From a checkpoint of a small sound classifier.
Model: 7.88M parameters, activation silu.
Data: trained on short read English sentences (LibriTTS-R), 26041 training examples, 40.3 epochs.
Rows from block 3 of a small sound classifier, named by matrix and row number. Rows with one number belong to one channel. Each number is 200 + 20 x the weight over its row's rms, rounded and kept within 0 to 999. All counts start at 0.
After each channel's rows are labels from the 100 clips, of 14976, where the channel reaches its highest value: "responds to" is what is common among them. Only what is clearly more common there than usual is listed. The data: short read English sentences (LibriTTS-R). In brackets: how many of the 100, against the usual share in percent.
# convs0: expand pointwise conv (model.blocks.3.convs.0.weight, 768x192x1, standardized in use), inputs 0-191
# convs1: depthwise width-3 conv (model.blocks.3.convs.1.weight, 768x1x3), a 3 kernel
# convs2: project pointwise conv (model.blocks.3.convs.2.weight, 192x768x1, standardized in use, transposed), outputs 0-191

convs0.182,194,181,189,199,164,193,187,175,182,185,172,189,176,190,187,222,193,188,134,211,205,219,186,212,192,195,196,217,208,198,229,205,205,202,200,195,200,203,184,206,188,211,218,228,210,219,239,195,193,222,198,224,221,210,174,203,183,189,164,188,171,181,174,208,202,206,199,207,184,194,215,200,218,215,211,217,207,206,215,214,190,196,192,200,186,242,186,208,194,189,197,193,208,196,196,204,200,216,223,203,182,154,203,207,196,187,173,203,198,215,206,161,203,203,215,196,199,218,229,235,198,198,165,216,230,245,172,205,197,188,208,208,172,123,176,174,190,221,176,156,178,191,179,202,217,197,195,208,195,222,193,207,211,206,214,193,198,205,197,180,219,173,214,204,210,229,149,183,217,203,181,227,179,189,202,268,244,195,188,260,183,218,190,202,158,201,185,210,231,202,223,211
convs1.182,225,179,190
convs2.182,213,224,216,225,217,218,226,200,188,235,209,238,154,198,228,188,204,231,181,230,199,216,207,207,176,195,193,218,155,196,183,172,209,211,146,210,202,160,183,194,222,164,204,217,200,134,200,232,217,243,198,207,193,215,229,186,197,196,231,216,172,185,214,209,221,221,220,216,221,185,211,185,193,170,167,200,170,202,199,200,192,227,217,195,190,205,218,182,185,200,177,160,199,214,222,189,227,180,205,210,209,193,222,196,239,216,193,193,176,192,173,192,166,207,203,182,182,190,182,190,192,218,184,177,201,201,213,188,222,192,190,191,215,194,219,171,197,219,183,208,207,218,195,219,158,205,181,200,192,195,218,178,179,212,159,212,191,190,240,217,200,221,206,206,182,249,205,223,230,207,237,210,222,228,237,198,217,206,208,204,214,209,179,212,192,190,184,181,184,217,199,188
responds to: voice: female (99 vs 54)

convs0.745,242,177,201,193,190,202,227,178,180,216,205,204,205,186,198,201,217,203,149,191,181,198,208,216,175,194,186,202,227,197,215,185,186,203,193,215,186,202,197,214,182,200,220,191,218,217,197,169,215,256,181,235,212,237,192,201,167,203,168,174,243,224,214,210,201,204,195,206,196,221,225,211,204,223,201,203,185,192,203,228,203,200,203,213,205,198,180,194,191,173,206,181,187,183,203,188,190,242,246,209,213,175,224,220,215,186,175,203,205,174,212,136,194,173,217,201,191,200,246,241,187,201,171,200,196,227,178,194,189,155,212,200,175,145,164,212,207,199,198,156,200,222,170,198,211,190,186,202,205,193,192,186,210,200,189,192,209,205,203,221,219,216,197,197,210,232,207,201,204,180,195,226,196,204,204,243,206,218,189,251,155,196,202,193,139,204,216,192,214,188,202,206
convs1.745,217,181,176
convs2.745,212,215,212,207,204,169,222,202,189,217,212,200,207,198,206,193,205,204,174,187,204,215,218,199,172,210,182,215,198,214,178,158,212,214,192,204,199,193,196,199,212,167,207,193,218,209,254,180,161,246,199,220,201,231,221,187,196,190,212,208,184,176,212,210,213,225,221,225,228,148,205,166,241,178,186,208,189,210,201,199,204,194,244,188,144,201,217,177,176,199,200,153,158,209,224,181,203,189,203,211,202,193,225,192,193,213,187,189,198,186,194,184,158,208,191,203,206,186,195,185,199,194,180,212,200,198,239,186,188,188,194,230,213,193,220,171,127,208,161,218,182,220,211,217,177,205,172,205,203,168,218,187,182,212,168,207,190,184,217,221,190,226,212,189,187,203,210,220,211,217,247,236,202,193,243,196,201,205,216,207,211,214,173,193,187,182,188,171,186,234,191,203
responds to: voice: male (98 vs 46)

convs0.403,186,218,225,205,195,242,185,187,191,175,194,217,158,228,185,193,182,189,172,203,198,206,180,212,198,168,211,184,186,167,197,205,208,167,177,206,177,187,150,241,191,187,222,232,189,187,227,192,179,196,217,195,192,194,164,236,197,239,182,198,211,187,182,200,195,228,218,210,198,190,213,198,188,221,219,250,203,218,169,208,155,182,176,200,178,228,156,186,164,204,193,203,210,195,177,181,249,220,209,240,173,194,232,213,218,229,210,219,180,215,178,189,198,194,208,180,200,218,201,222,186,169,195,200,174,212,175,207,150,180,179,167,182,186,183,190,190,224,168,178,230,192,174,211,206,198,205,191,198,219,193,224,213,194,222,162,195,211,204,191,211,183,212,218,211,218,182,178,242,199,191,207,220,220,188,215,223,193,184,217,197,209,182,224,201,189,194,218,190,217,210,198
convs1.403,180,217,223
convs2.403,201,166,153,192,165,190,201,159,221,211,176,191,204,219,191,219,216,208,220,195,155,151,162,223,223,200,215,191,206,201,221,201,181,177,208,196,227,191,223,186,186,195,153,193,167,194,188,203,210,194,211,190,205,189,198,216,210,212,196,199,201,209,197,154,191,177,167,185,181,201,154,211,200,216,193,168,193,169,229,234,209,205,195,227,209,176,185,222,219,191,200,200,213,194,204,233,184,247,206,172,151,181,199,245,206,181,254,237,205,211,208,235,197,161,203,204,200,207,212,221,203,204,212,196,219,221,186,207,212,241,222,209,160,225,186,208,207,193,216,189,206,170,206,197,210,195,220,185,197,213,185,192,204,183,202,183,213,214,195,178,199,192,193,205,215,192,183,184,196,182,196,186,198,196,189,215,197,169,174,204,173,169,213,207,248,232,205,223,202,195,237,196
responds to: voice: female (98 vs 54)

convs0.449,219,200,208,220,201,201,226,216,221,212,185,199,211,185,204,177,218,256,214,166,172,201,200,202,203,199,210,198,215,205,199,203,189,178,207,207,232,171,224,200,191,171,170,146,189,174,201,182,206,255,189,202,184,239,198,207,187,217,196,192,225,201,226,200,190,212,201,207,199,197,191,200,187,184,191,186,162,133,196,189,249,199,231,229,204,158,190,192,206,213,229,195,199,195,204,191,186,213,236,216,205,205,234,233,217,196,199,212,193,219,205,184,202,152,195,193,204,170,193,240,189,207,200,160,184,200,184,203,192,210,200,192,174,204,165,287,207,140,229,181,216,203,211,197,224,199,192,207,219,211,202,197,214,184,206,198,204,212,199,210,187,201,202,202,206,205,254,191,202,170,219,195,210,210,188,194,205,217,176,200,192,192,204,221,205,197,201,207,181,206,221,194
convs1.449,191,185,230
convs2.449,207,223,214,207,218,213,213,198,186,217,216,237,233,200,219,191,201,192,212,229,213,219,229,200,173,214,169,216,180,216,172,209,217,219,157,203,193,222,212,210,231,210,216,180,220,227,220,205,163,217,198,226,204,233,220,189,195,186,234,207,196,179,202,211,181,220,224,224,218,194,206,179,247,193,203,211,204,221,195,193,197,193,225,177,191,207,213,184,173,199,190,159,135,212,195,176,215,177,183,214,203,193,214,181,261,226,182,191,194,186,189,180,201,208,191,189,208,185,190,183,217,218,168,233,200,190,220,203,183,182,177,207,213,192,222,237,192,178,169,212,191,228,203,210,161,207,197,206,204,174,217,202,191,214,202,208,186,180,225,237,190,240,202,186,181,204,215,238,206,227,178,232,211,214,190,196,158,207,230,203,214,217,165,180,180,177,192,159,193,204,172,215
responds to: voice: female (87 vs 54)

convs0.334,204,183,196,203,181,199,205,209,210,207,186,194,206,200,209,214,205,206,215,196,154,191,197,202,194,209,207,193,221,194,217,193,198,181,259,220,209,191,216,198,194,192,190,139,243,203,196,171,206,267,179,194,205,211,192,200,147,220,186,150,205,206,252,202,135,206,203,204,207,192,228,201,178,204,209,197,197,194,206,203,208,190,206,269,208,180,210,176,215,208,194,201,203,183,197,191,190,210,260,202,217,212,243,197,193,180,209,208,201,206,201,175,202,177,203,195,207,203,189,249,202,191,212,206,190,190,180,199,173,214,202,199,190,158,164,216,201,188,199,197,197,211,208,203,238,222,200,207,211,218,196,197,190,191,211,210,218,213,223,206,213,191,203,199,199,208,232,189,200,185,220,189,208,220,180,184,199,205,170,191,121,198,208,200,161,199,205,211,179,203,237,194
convs1.334,166,198,195
convs2.334,212,229,226,190,205,217,205,204,186,183,217,210,184,197,215,186,202,196,204,218,209,229,206,191,178,219,178,222,196,224,172,201,213,219,203,205,197,182,181,199,242,210,216,215,224,177,211,145,201,235,196,220,202,227,195,188,196,187,239,209,180,181,208,214,215,223,225,207,217,185,207,190,206,184,192,215,210,215,196,195,223,182,252,184,205,205,216,164,173,198,189,220,173,214,274,171,238,179,194,215,197,193,224,181,172,203,179,187,215,187,263,178,199,219,193,240,191,195,195,184,162,194,201,204,199,192,225,167,206,183,180,233,216,191,225,182,191,221,184,224,176,227,208,216,183,203,208,205,202,173,228,182,186,209,198,209,188,178,222,217,197,233,198,182,184,198,209,239,189,223,223,217,140,196,239,195,202,212,211,203,212,224,186,208,184,173,190,188,192,219,189,209
responds to: voice: male (100 vs 46)

convs0.401,220,178,180,182,202,174,222,191,208,234,200,182,232,191,187,187,228,224,191,184,185,178,231,203,175,217,190,217,219,219,223,185,201,219,204,223,207,201,226,194,184,181,187,178,197,197,179,197,231,224,171,211,202,207,198,183,178,188,172,176,218,225,214,190,193,177,175,180,177,221,192,230,203,208,168,168,164,175,208,201,230,238,224,219,226,172,209,216,211,189,221,185,162,215,233,210,162,214,209,192,218,198,206,228,218,166,204,198,219,202,252,172,172,185,242,227,167,186,211,221,173,226,190,187,213,215,207,172,214,206,216,230,192,189,188,238,227,176,238,182,195,198,192,176,215,206,177,218,225,197,210,164,215,209,171,214,197,186,183,234,185,223,173,168,193,186,219,210,184,183,196,211,179,188,211,223,185,192,202,216,187,179,232,200,196,215,218,195,216,175,207,223
convs1.401,168,188,196
convs2.401,212,219,218,270,201,203,223,201,187,207,223,231,169,198,240,188,206,167,180,200,206,212,213,195,163,209,170,221,203,207,177,171,218,219,171,204,199,182,192,190,229,195,209,198,220,197,257,210,209,250,195,228,201,235,222,182,190,182,227,205,179,178,213,213,206,224,217,221,220,149,204,199,233,174,202,207,193,206,199,199,197,178,198,190,201,201,216,169,173,198,200,159,192,213,180,181,214,188,211,214,194,185,233,190,190,197,184,195,203,183,185,178,213,205,212,196,161,180,199,187,180,228,178,224,202,195,215,190,186,181,193,227,212,191,219,186,186,206,165,225,178,221,203,218,162,210,173,208,206,170,222,179,185,213,172,211,183,179,198,232,191,242,201,187,182,208,221,237,208,220,234,232,205,202,254,196,205,204,217,206,213,214,185,192,191,178,191,189,191,228,192,209
responds to: voice: male (99 vs 46)

convs0.687,209,212,202,230,211,197,190,210,170,205,172,194,179,245,205,182,229,214,203,189,201,212,179,228,195,220,209,204,193,164,199,191,190,189,214,219,192,191,192,229,169,172,233,228,190,181,181,186,196,182,212,197,183,195,185,203,195,186,176,192,225,196,180,194,184,242,215,230,175,201,210,210,220,233,192,241,192,209,209,246,154,201,169,162,174,236,181,185,180,198,234,191,197,220,216,182,242,202,189,220,193,180,219,203,215,205,226,227,222,183,202,207,196,187,208,212,176,177,205,241,191,200,185,180,197,250,169,192,181,204,219,204,195,193,220,205,202,222,192,180,223,174,158,208,222,218,180,194,184,219,205,197,242,211,199,196,186,182,213,203,236,224,196,203,200,221,197,192,219,166,143,192,179,180,196,218,186,148,174,225,192,198,212,219,209,167,216,196,196,201,210,206
convs1.687,233,206,207
convs2.687,213,222,218,200,201,213,214,207,187,187,213,202,165,197,259,197,202,146,170,258,211,219,193,200,191,206,176,215,217,213,165,206,216,217,220,205,195,154,184,201,230,225,212,203,217,172,237,209,215,248,198,217,200,231,220,190,194,190,202,204,176,197,204,211,208,231,222,205,230,176,209,144,220,171,236,210,177,211,204,198,197,192,201,180,205,204,221,193,172,199,185,208,176,211,221,179,197,182,215,214,194,192,227,182,157,201,181,194,188,181,171,182,185,214,180,188,211,180,185,177,231,177,191,218,192,184,222,222,180,181,184,182,215,192,215,135,211,191,189,217,194,230,204,218,156,207,174,207,201,180,211,178,187,216,231,208,186,183,189,220,188,216,201,190,182,188,226,218,230,216,200,207,213,190,232,192,223,209,208,205,213,216,189,222,185,180,190,173,188,226,190,193
responds to: voice: male (98 vs 46)

convs0.701,180,242,207,198,213,194,203,188,174,197,184,202,192,203,200,198,201,197,171,205,240,203,186,179,203,170,193,202,177,199,180,210,234,210,162,205,198,197,189,233,214,190,233,266,174,185,195,232,193,156,217,202,174,173,183,198,210,187,198,224,206,187,176,215,218,189,204,196,197,198,174,200,224,213,190,199,205,207,213,193,194,204,203,140,177,242,217,218,178,189,206,206,201,219,205,191,234,186,158,197,188,194,168,197,204,262,205,194,199,203,203,251,199,212,209,199,192,192,211,159,206,203,196,200,197,182,189,194,212,211,207,207,212,214,225,185,199,273,200,228,212,182,215,205,169,176,203,165,183,189,213,203,175,218,193,208,195,188,192,201,209,197,193,198,185,194,156,206,206,210,171,209,196,175,212,197,236,177,226,185,227,207,183,219,220,189,137,184,215,204,180,206
convs1.701,182,193,171
convs2.701,213,220,219,279,197,209,199,197,185,211,213,203,191,197,207,197,202,198,154,217,205,221,206,202,190,207,177,216,199,211,172,215,214,212,197,204,194,203,187,200,211,178,218,210,223,136,203,205,219,251,199,222,201,238,218,193,195,191,205,203,175,189,208,217,218,231,226,226,230,185,209,195,205,174,199,216,227,215,201,196,197,181,188,188,188,206,217,164,172,199,201,177,197,212,176,175,219,181,196,217,192,192,231,183,198,219,178,199,191,191,182,187,205,211,183,196,206,186,199,187,220,176,206,251,203,194,213,221,191,181,193,149,215,191,217,207,203,212,174,221,201,232,212,213,202,203,165,203,202,173,210,214,188,210,183,207,189,188,204,216,195,198,309,195,187,226,218,205,213,217,212,228,211,198,233,192,207,205,213,206,214,218,169,184,181,174,189,159,188,221,189,209
responds to: voice: female (100 vs 54)

convs0.435,191,160,148,175,181,161,212,168,184,203,193,179,217,194,196,196,226,202,186,191,178,191,233,204,186,208,193,228,215,202,226,183,198,212,218,193,199,206,194,192,201,201,209,209,198,198,203,223,222,222,197,203,208,210,201,149,184,176,208,191,192,208,177,176,183,161,156,170,164,211,170,208,213,203,177,174,207,186,236,214,228,229,224,185,211,203,201,214,225,175,217,170,186,197,225,199,181,200,194,167,188,203,182,195,196,181,190,177,233,191,257,202,189,195,222,237,178,194,227,204,192,228,193,197,229,208,214,169,211,204,234,244,187,203,182,212,218,189,216,171,195,193,209,171,206,208,203,208,236,201,238,181,204,217,182,227,205,160,177,194,183,200,158,155,178,176,171,210,192,209,208,206,177,181,219,216,210,187,210,208,200,178,217,193,204,220,219,181,212,175,180,229
convs1.435,182,180,178
convs2.435,210,190,194,177,217,144,224,193,196,228,219,178,229,194,181,176,211,223,191,175,198,186,234,192,171,234,190,216,234,229,213,173,207,215,222,214,207,216,222,196,189,207,189,172,209,214,180,207,222,206,179,214,191,199,220,181,188,178,189,184,203,223,219,196,207,188,189,185,189,219,197,218,220,193,168,183,172,182,209,211,245,228,228,205,220,190,197,210,197,198,222,177,176,217,230,207,182,212,215,196,225,191,213,213,226,182,211,186,235,197,236,188,170,189,236,244,170,189,205,206,168,244,180,172,206,206,209,166,228,200,211,231,194,194,193,218,217,178,215,195,183,189,189,183,211,224,180,213,231,196,226,170,211,211,178,219,194,180,172,222,174,223,172,168,191,171,217,219,162,207,207,215,163,178,226,205,150,198,208,200,198,184,216,184,209,202,215,185,213,183,204,232
responds to: voice: female (100 vs 54)

convs0.656,193,199,224,197,203,222,193,180,183,171,200,216,153,229,189,189,195,174,167,197,203,209,185,216,195,190,202,190,198,184,204,202,202,180,191,194,165,201,152,244,194,201,225,236,199,202,215,190,175,193,209,204,204,193,170,230,190,210,181,203,215,191,180,199,204,224,219,217,196,196,220,204,204,237,229,240,217,228,198,209,151,177,176,178,158,233,153,183,172,184,197,192,213,171,179,188,250,215,208,240,184,199,219,216,214,223,209,209,191,207,164,177,213,200,203,167,205,212,210,215,185,172,185,193,201,214,164,205,171,160,200,171,179,169,182,195,182,243,148,168,227,195,169,207,204,188,215,183,199,209,198,223,209,206,211,171,209,211,237,193,218,185,217,234,211,227,183,191,230,206,187,224,213,220,188,223,212,191,178,218,192,211,193,210,192,195,196,201,202,212,202,200
convs1.656,184,229,209
convs2.656,203,177,166,192,167,203,205,159,229,197,183,192,193,240,198,223,212,202,210,204,164,170,153,226,218,193,216,177,204,191,208,204,174,170,202,181,217,194,221,163,198,202,181,197,178,199,193,204,207,204,221,193,212,197,207,233,217,228,200,202,206,228,208,186,195,182,181,190,186,208,188,212,179,218,201,176,201,185,231,233,200,192,174,231,205,182,174,209,216,184,195,206,223,172,195,214,188,227,215,179,156,177,201,234,197,176,239,242,195,220,195,234,212,169,186,185,234,229,229,220,228,193,239,195,228,231,158,241,192,230,219,199,186,209,189,200,203,200,208,191,213,193,202,204,204,188,231,172,173,206,173,202,198,168,208,182,220,232,204,172,219,181,199,231,227,199,179,189,204,179,200,182,203,202,195,232,204,158,173,212,177,176,209,203,231,217,201,209,200,185,229,193
responds to: voice: female (93 vs 54)

convs0.301,238,146,203,204,189,203,242,203,199,203,201,197,203,172,209,184,200,214,206,149,163,198,201,208,197,209,204,195,208,197,203,181,180,199,225,192,209,193,225,186,207,215,194,157,232,207,175,189,202,246,138,203,221,234,206,204,188,211,187,174,226,200,218,202,184,211,202,207,207,202,214,197,212,193,174,197,129,184,229,218,228,195,215,228,197,160,187,198,225,188,194,180,202,185,192,201,138,239,234,193,231,196,207,235,217,140,190,199,200,180,200,160,194,157,197,198,208,209,226,219,204,194,209,201,217,216,195,197,197,205,200,203,178,179,157,211,209,138,203,169,205,212,201,200,203,195,201,212,217,203,216,199,191,200,206,203,208,209,205,219,184,196,201,199,192,205,239,207,197,199,220,196,211,212,199,192,191,215,185,199,165,200,207,186,164,201,241,201,192,204,203,204
convs1.301,187,232,200
convs2.301,208,226,219,186,208,189,183,206,189,177,212,204,177,197,207,187,200,182,200,170,209,226,217,193,203,221,186,220,197,222,173,224,211,218,193,209,197,178,164,207,240,198,215,216,210,194,260,165,169,212,195,208,196,205,188,187,194,182,205,201,193,174,206,215,208,220,225,225,217,183,211,151,211,187,217,215,191,223,191,195,225,236,204,185,201,204,213,183,179,203,232,223,176,218,275,176,218,180,211,216,195,197,217,182,186,206,184,199,240,191,247,186,188,219,247,231,169,198,192,185,165,250,181,224,200,193,206,181,210,184,186,226,214,191,220,125,165,221,156,219,176,223,204,220,206,206,212,208,212,186,221,199,193,212,203,211,189,180,189,205,191,187,191,182,187,189,201,199,201,214,206,208,168,195,198,195,181,217,210,200,211,220,162,198,187,180,195,206,196,227,189,195
responds to: voice: male (79 vs 46)

convs0.165,189,198,209,198,185,199,198,164,186,202,182,191,195,210,207,180,212,195,147,230,202,242,204,203,182,165,199,230,186,167,215,195,179,209,195,197,164,170,174,208,201,190,245,245,182,189,233,199,204,204,226,206,199,202,187,216,181,192,227,212,201,199,172,238,199,200,218,204,188,209,224,223,239,212,199,197,237,224,191,201,189,200,201,146,200,235,202,198,179,170,189,206,208,187,204,189,205,165,211,224,189,202,225,171,194,202,191,215,200,187,220,190,199,206,225,209,183,189,229,195,173,197,167,199,230,224,179,199,193,134,213,226,175,175,215,182,195,210,188,192,211,257,192,199,194,176,179,183,189,201,177,211,189,211,197,187,216,180,213,211,239,207,190,198,197,190,174,186,235,194,153,190,195,199,212,232,233,214,196,230,168,205,176,225,178,197,180,230,224,196,197,195
convs1.165,228,181,205
convs2.165,210,214,213,232,202,208,194,193,190,229,209,202,162,198,211,191,203,202,229,246,203,217,217,201,176,213,182,217,184,217,181,163,213,217,177,204,196,186,183,200,230,207,211,201,216,183,259,203,179,237,197,215,201,220,197,186,193,185,222,203,184,176,202,208,198,220,217,216,212,164,207,153,241,187,165,210,192,214,201,198,215,256,228,188,146,201,214,175,182,199,195,191,151,211,186,184,231,184,202,211,196,192,221,188,233,214,183,189,197,191,202,184,155,210,237,227,167,192,197,190,213,191,171,205,203,199,224,187,221,188,192,209,213,194,213,181,135,211,164,210,187,221,204,213,173,210,185,206,208,182,221,183,191,215,205,211,189,182,214,218,190,228,200,186,187,213,208,218,214,213,217,221,210,220,173,196,206,203,207,203,211,215,178,267,189,185,194,173,195,230,193,211
responds to: voice: female (96 vs 54)