{"model": "sound classifier", "dataset": "short read English sentences (LibriTTS-R)", "kernel_size": 3, "grad_clip": 0.5, "lr_schedule": "cosine"}
Rows from block 9 of a small sound classifier, named by matrix and row number. Rows with one number belong to one channel. Each number is 128 + 32 x the weight over its row's rms, rounded and kept within 0 to 255. All counts start at 0. Numbers have three digits each.
After each channel's rows are labels from the 100 clips, of 14976, where the channel reaches its highest value: "strongest on" is what is common among them. Only what is clearly more common there than usual is listed. The data: short read English sentences (LibriTTS-R).
# convs0: expand pointwise conv (model.blocks.9.convs.0.weight, 960x240x1, standardized in use), inputs 120-239
# convs2: project pointwise conv (model.blocks.9.convs.2.weight, 240x960x1, standardized in use, transposed), outputs 120-239

convs0.400:096181124098161132136112112099151096148156127158138169140142128114182078085152073087104121155148176137091173166077103129087098106110164072071162204110133121101096166104128118141099142122158088140171110108081110175160184076109071117113116126166164122085096109136103069104115122111110171130167163112174166162158073103135098158111110153179104138110138110105182100
convs2.400:105087118128128143129060130090147120185133157124117124118187136150160108113158200132155123141181131130132108130115123162084100128075143066132153124120120128072133127107119105159160108144149129146137102074130119176116116113139150120121131109000125150094121143140118117127086107130088127122156137132132136116127117151127135150102119151136141008131126121135151081
strongest on: voice: female

convs0.371:137104165161137098156161159106126153100140085078092109183060171116078109110093189157133120116091168104139078095146169094172168157177105160158093146109115127150066119158131093104152130165152109125108153195188124059099097177155159095102156159100104154139144114085150157094093115084155051173109125098156145102085146192116159134140146098091146062183069122106132191
convs2.371:109150133137123147129000121105130122066123148120126144125173127153146119110146096136121129130024136128141251130118138161146107134158128170134064125127105136133141123121120112178159114135152130136160121231122138042123121115134151110115135117172086141107120129149124000101092107131108114123148135137121138109119150175126136142118117120129144037104117123133146131
strongest on: voice: male

convs0.446:082167140109168075150105099105169066150127155192172132116137133140185068118151126120120157175151129106073140150108134142107092140108142115091122174137121102092125176117091151146061128137131084084178109112067128156176175053105129111162086110163176185095159164116134118091100150159130148139161169143151141158174065122141092111053125133121083134117107142092190110
convs2.446:099155140122135123125185144094150106154147174151139121098168132145182090097176100095168115144021147118125080129116147137111122129093155127103030143105123114194137158110108137198137099117127147116169130122106154004135160144123146119093114139155128162111129133109128168076098100145083118108159147114130141213118096206150140149080117126139138177104136103143171183
strongest on: voice: male

convs0.139:163174073093133131071102076085172122141158118152107133103170171137148095110150119082086113178141123178145142163086102086110114114119149109116151157152140098114098138085176131142086154070187075123162149110105084127184151070163113134121084092143166079096168081148084096146107123104082142119148130120190166154101090128108069167109155173147111145082168117149142128
convs2.139:112109154113115149104181171095139133000147147106088216140089171133148130078144154139058158136139139109143207129109134143169105141108141174138135138143094118240146116133133127106159101124145137145148113189122106045138134119144130131089156118049138137132138140136123031138085069161113109140153117119172121076122121085151108143116163125161162088128094144103150123
strongest on: voice: female

convs0.267:103131176098142143158135178100150165104115132128109094155124151086093097124147140159185131110105162099159056099160158146194140142150140181127052106082097157139097105124080102114155134139155109104099076164174182085097109127103140093126103150112111104139153139080096153075114151155161108142155128101116112053160145160150110077157098072169177098186081165096113156
convs2.267:116112158103186086118173118166113132103147174145136091129036129082170099090168181208151150149072148095098070108138140135197148104195146226107076131108138101170137153130123160133120112106087168111151133199103165074150151148110140114130129143057124134124124122113131172107161136166134098134143112088122106076176092173153131115086136147151086098127181147114155174
strongest on: voice: male

convs0.73:132151157092156135098105101082171151140163128119155123091149156158158051081161137117106089146128161140119157176062126079083154124109180092082148175157133124108141172079122106153077145086168062181117105123091087147170166066084142134147084165128177142116176180112095132156160141099135121076146142122100122165097087141138106133109190169184064130101158130163144137
convs2.73:113105145126129135130157117104140128153129149119119108126058138125145121105149137081134140148133126100116090136116141145076108131123150048138199129125103132125140121126124115138161112141153135136160111255139149010113137112140160125133125115082114141116148129139124162105097082135137165130147126127106127127136137148127127124105108149150128185118113123126156080
strongest on: voice: male

convs0.366:100157130111145091119095116128150078157159184183131145075160122120206083088181119112131098154159144124097162145090111095092121118095182093075157175113141093115121182102117176150100095110139105124178114107090118146157188107122091123108134126132174148102127160138098096122125119146096150084166168107127161164142071102147133141065124132151055150100179104116173101
convs2.366:109124108116139105121074118074161128182148162127114105115191141145183090103180064072077123143088129136118178133106118155169107120083140198126053133129140125105137137109126116123155107132145123129135122063112105001129112112132156112121127119002130136110120135114130121107079104129087128127171138136141138104123138200129126166088121115140108167123139118146162071
strongest on: voice: female

convs0.511:141079201101160095161156140162087174118119155099161129102068084095154129094163131119119184125126093130113113064149163173140178136191100124127119116069137099144158110158125122106168133168082175089095105125156136113095123201079160135113149155114120116148136190092177117069177170199132093139149095084070145135148102122169139076099140103158081099108160173120101116
convs2.511:095148132147115110137159137084154103126136165126109163113084138172162122098148083119123125140091101141128202168117126165128076151145147151123172138114104157096145143088112100153192065171084116168137080234163110046098171114146126157105108097037159168152167157140095062118064076114086096113156148150118150156105119144118139144119113143136096196107105109138151146
strongest on: voice: male

convs0.465:092100190103135140149152170113102160101075071082127104174107162127085109147109156152167148088117154105152084071138162143160148161158140170152109123136112142158122081194054087101166170182143180151076106158184144081072095137170124085101107133116118167145136126077118152100136161121192081169139112105081079099190138153135173113165067105176193093150085171102108150
convs2.465:114152138141142114142156113111151105165145183155129100091084133121172108101162142123124106180136125058069084153130118126150108138255171115089125153097114153129112177085128142084148100131164113119111067173147102115129179130161124152136116153099170143130173103150092168050122122129095085100143145119115144127162124161124142150093106106149121147151143094144155193
strongest on: voice: male

convs0.144:122190095124151103086081061134133095160158157165142166083179113140132090085177103106102132151136119149096211133106077090097130119087147071104170146133152094100130169096159150146096133111158118113167130081079078157159133117122118134139130130167152130041124111160108075149126107111097143125159135138133169179121125076147106167113132149132090139053189094121143092
convs2.144:117139152116123151114213115111149128028137146109111176137190151122144130132140075088074145126060141135149048133111167155080108146153135080140181129136104127049159120136124125097143098134136147148117105057132111078124121121128128127096139109165111135043131144150115096127108119151138178132142124116145123074143122237142122111117131066147120203105111131110147223
strongest on: voice: female

convs0.432:159126119150136099092132138142154142070110151107076109102066176094074092147133129130133083098122076087134088136175156102159168078134084180144113101176166169144074156159151163127137166168143120136154126133153092116170127126084129146084075128130145104152161130152135178167149115154113119175080139136160131123107162137184098147136123128117131118146089113165071149
convs2.432:096126154111188085133161146133117120141162192123162135122040087080156107072152134163154136141123117135096117125099116178153134115141126132130101154110153122133157124104107132132139092151112125137095106157151150110125119116116148136097123106070105144092113124129136117119129148153128136124166133086063120107190068217156146091076110155188131055138167149119188121
strongest on: voice: male

convs0.591:112044136131105091154238150149129094112120131156101015106056141116136109143098255184153147153034117125162096158102139122164128124192118144153067149130102106178119093131129116109138139150125155143123141156153143102115105158113128100096155113089104147223129144126144216090126133143149081135131117139097131068155132144113133092104155095163094083164109160130119156
convs2.591:094142173108143126107102162093162120083156166100108180134124158115170122067163076206089156138119159137130135115123112189105109130116136125138055109127107104186182108152090127150133098130111165148145108118110175134142130138086149107080153095027064149120123146119126051092081078164131127127144120102146115126152093130159138122107127146145106104154102132124152128
strongest on: voice: male

convs0.44:101123133097170074136129103083155160144164141175159129102124136114177080097173134107109089165110159163111143188111100104114170126127170120062123159123116119117167178071146174134122113105135136115198092149104111116165183159097130139105098104118157098132147146137077119140163103134100138065161165110182138142100102145161126140097108125188094133096131085075149127
convs2.44:111127128120139120123000132096144133127153144113114128135044136121143120104145171134153142145119122114132082137109151145096114119155147194129171139125122134114149133117125111101155105138137135143135107132139134115120149137134123141135134111055080140099156145121108168117094100137141186130152128123116126232132135168132125121108117119145118124154114135122153156
strongest on: voice: female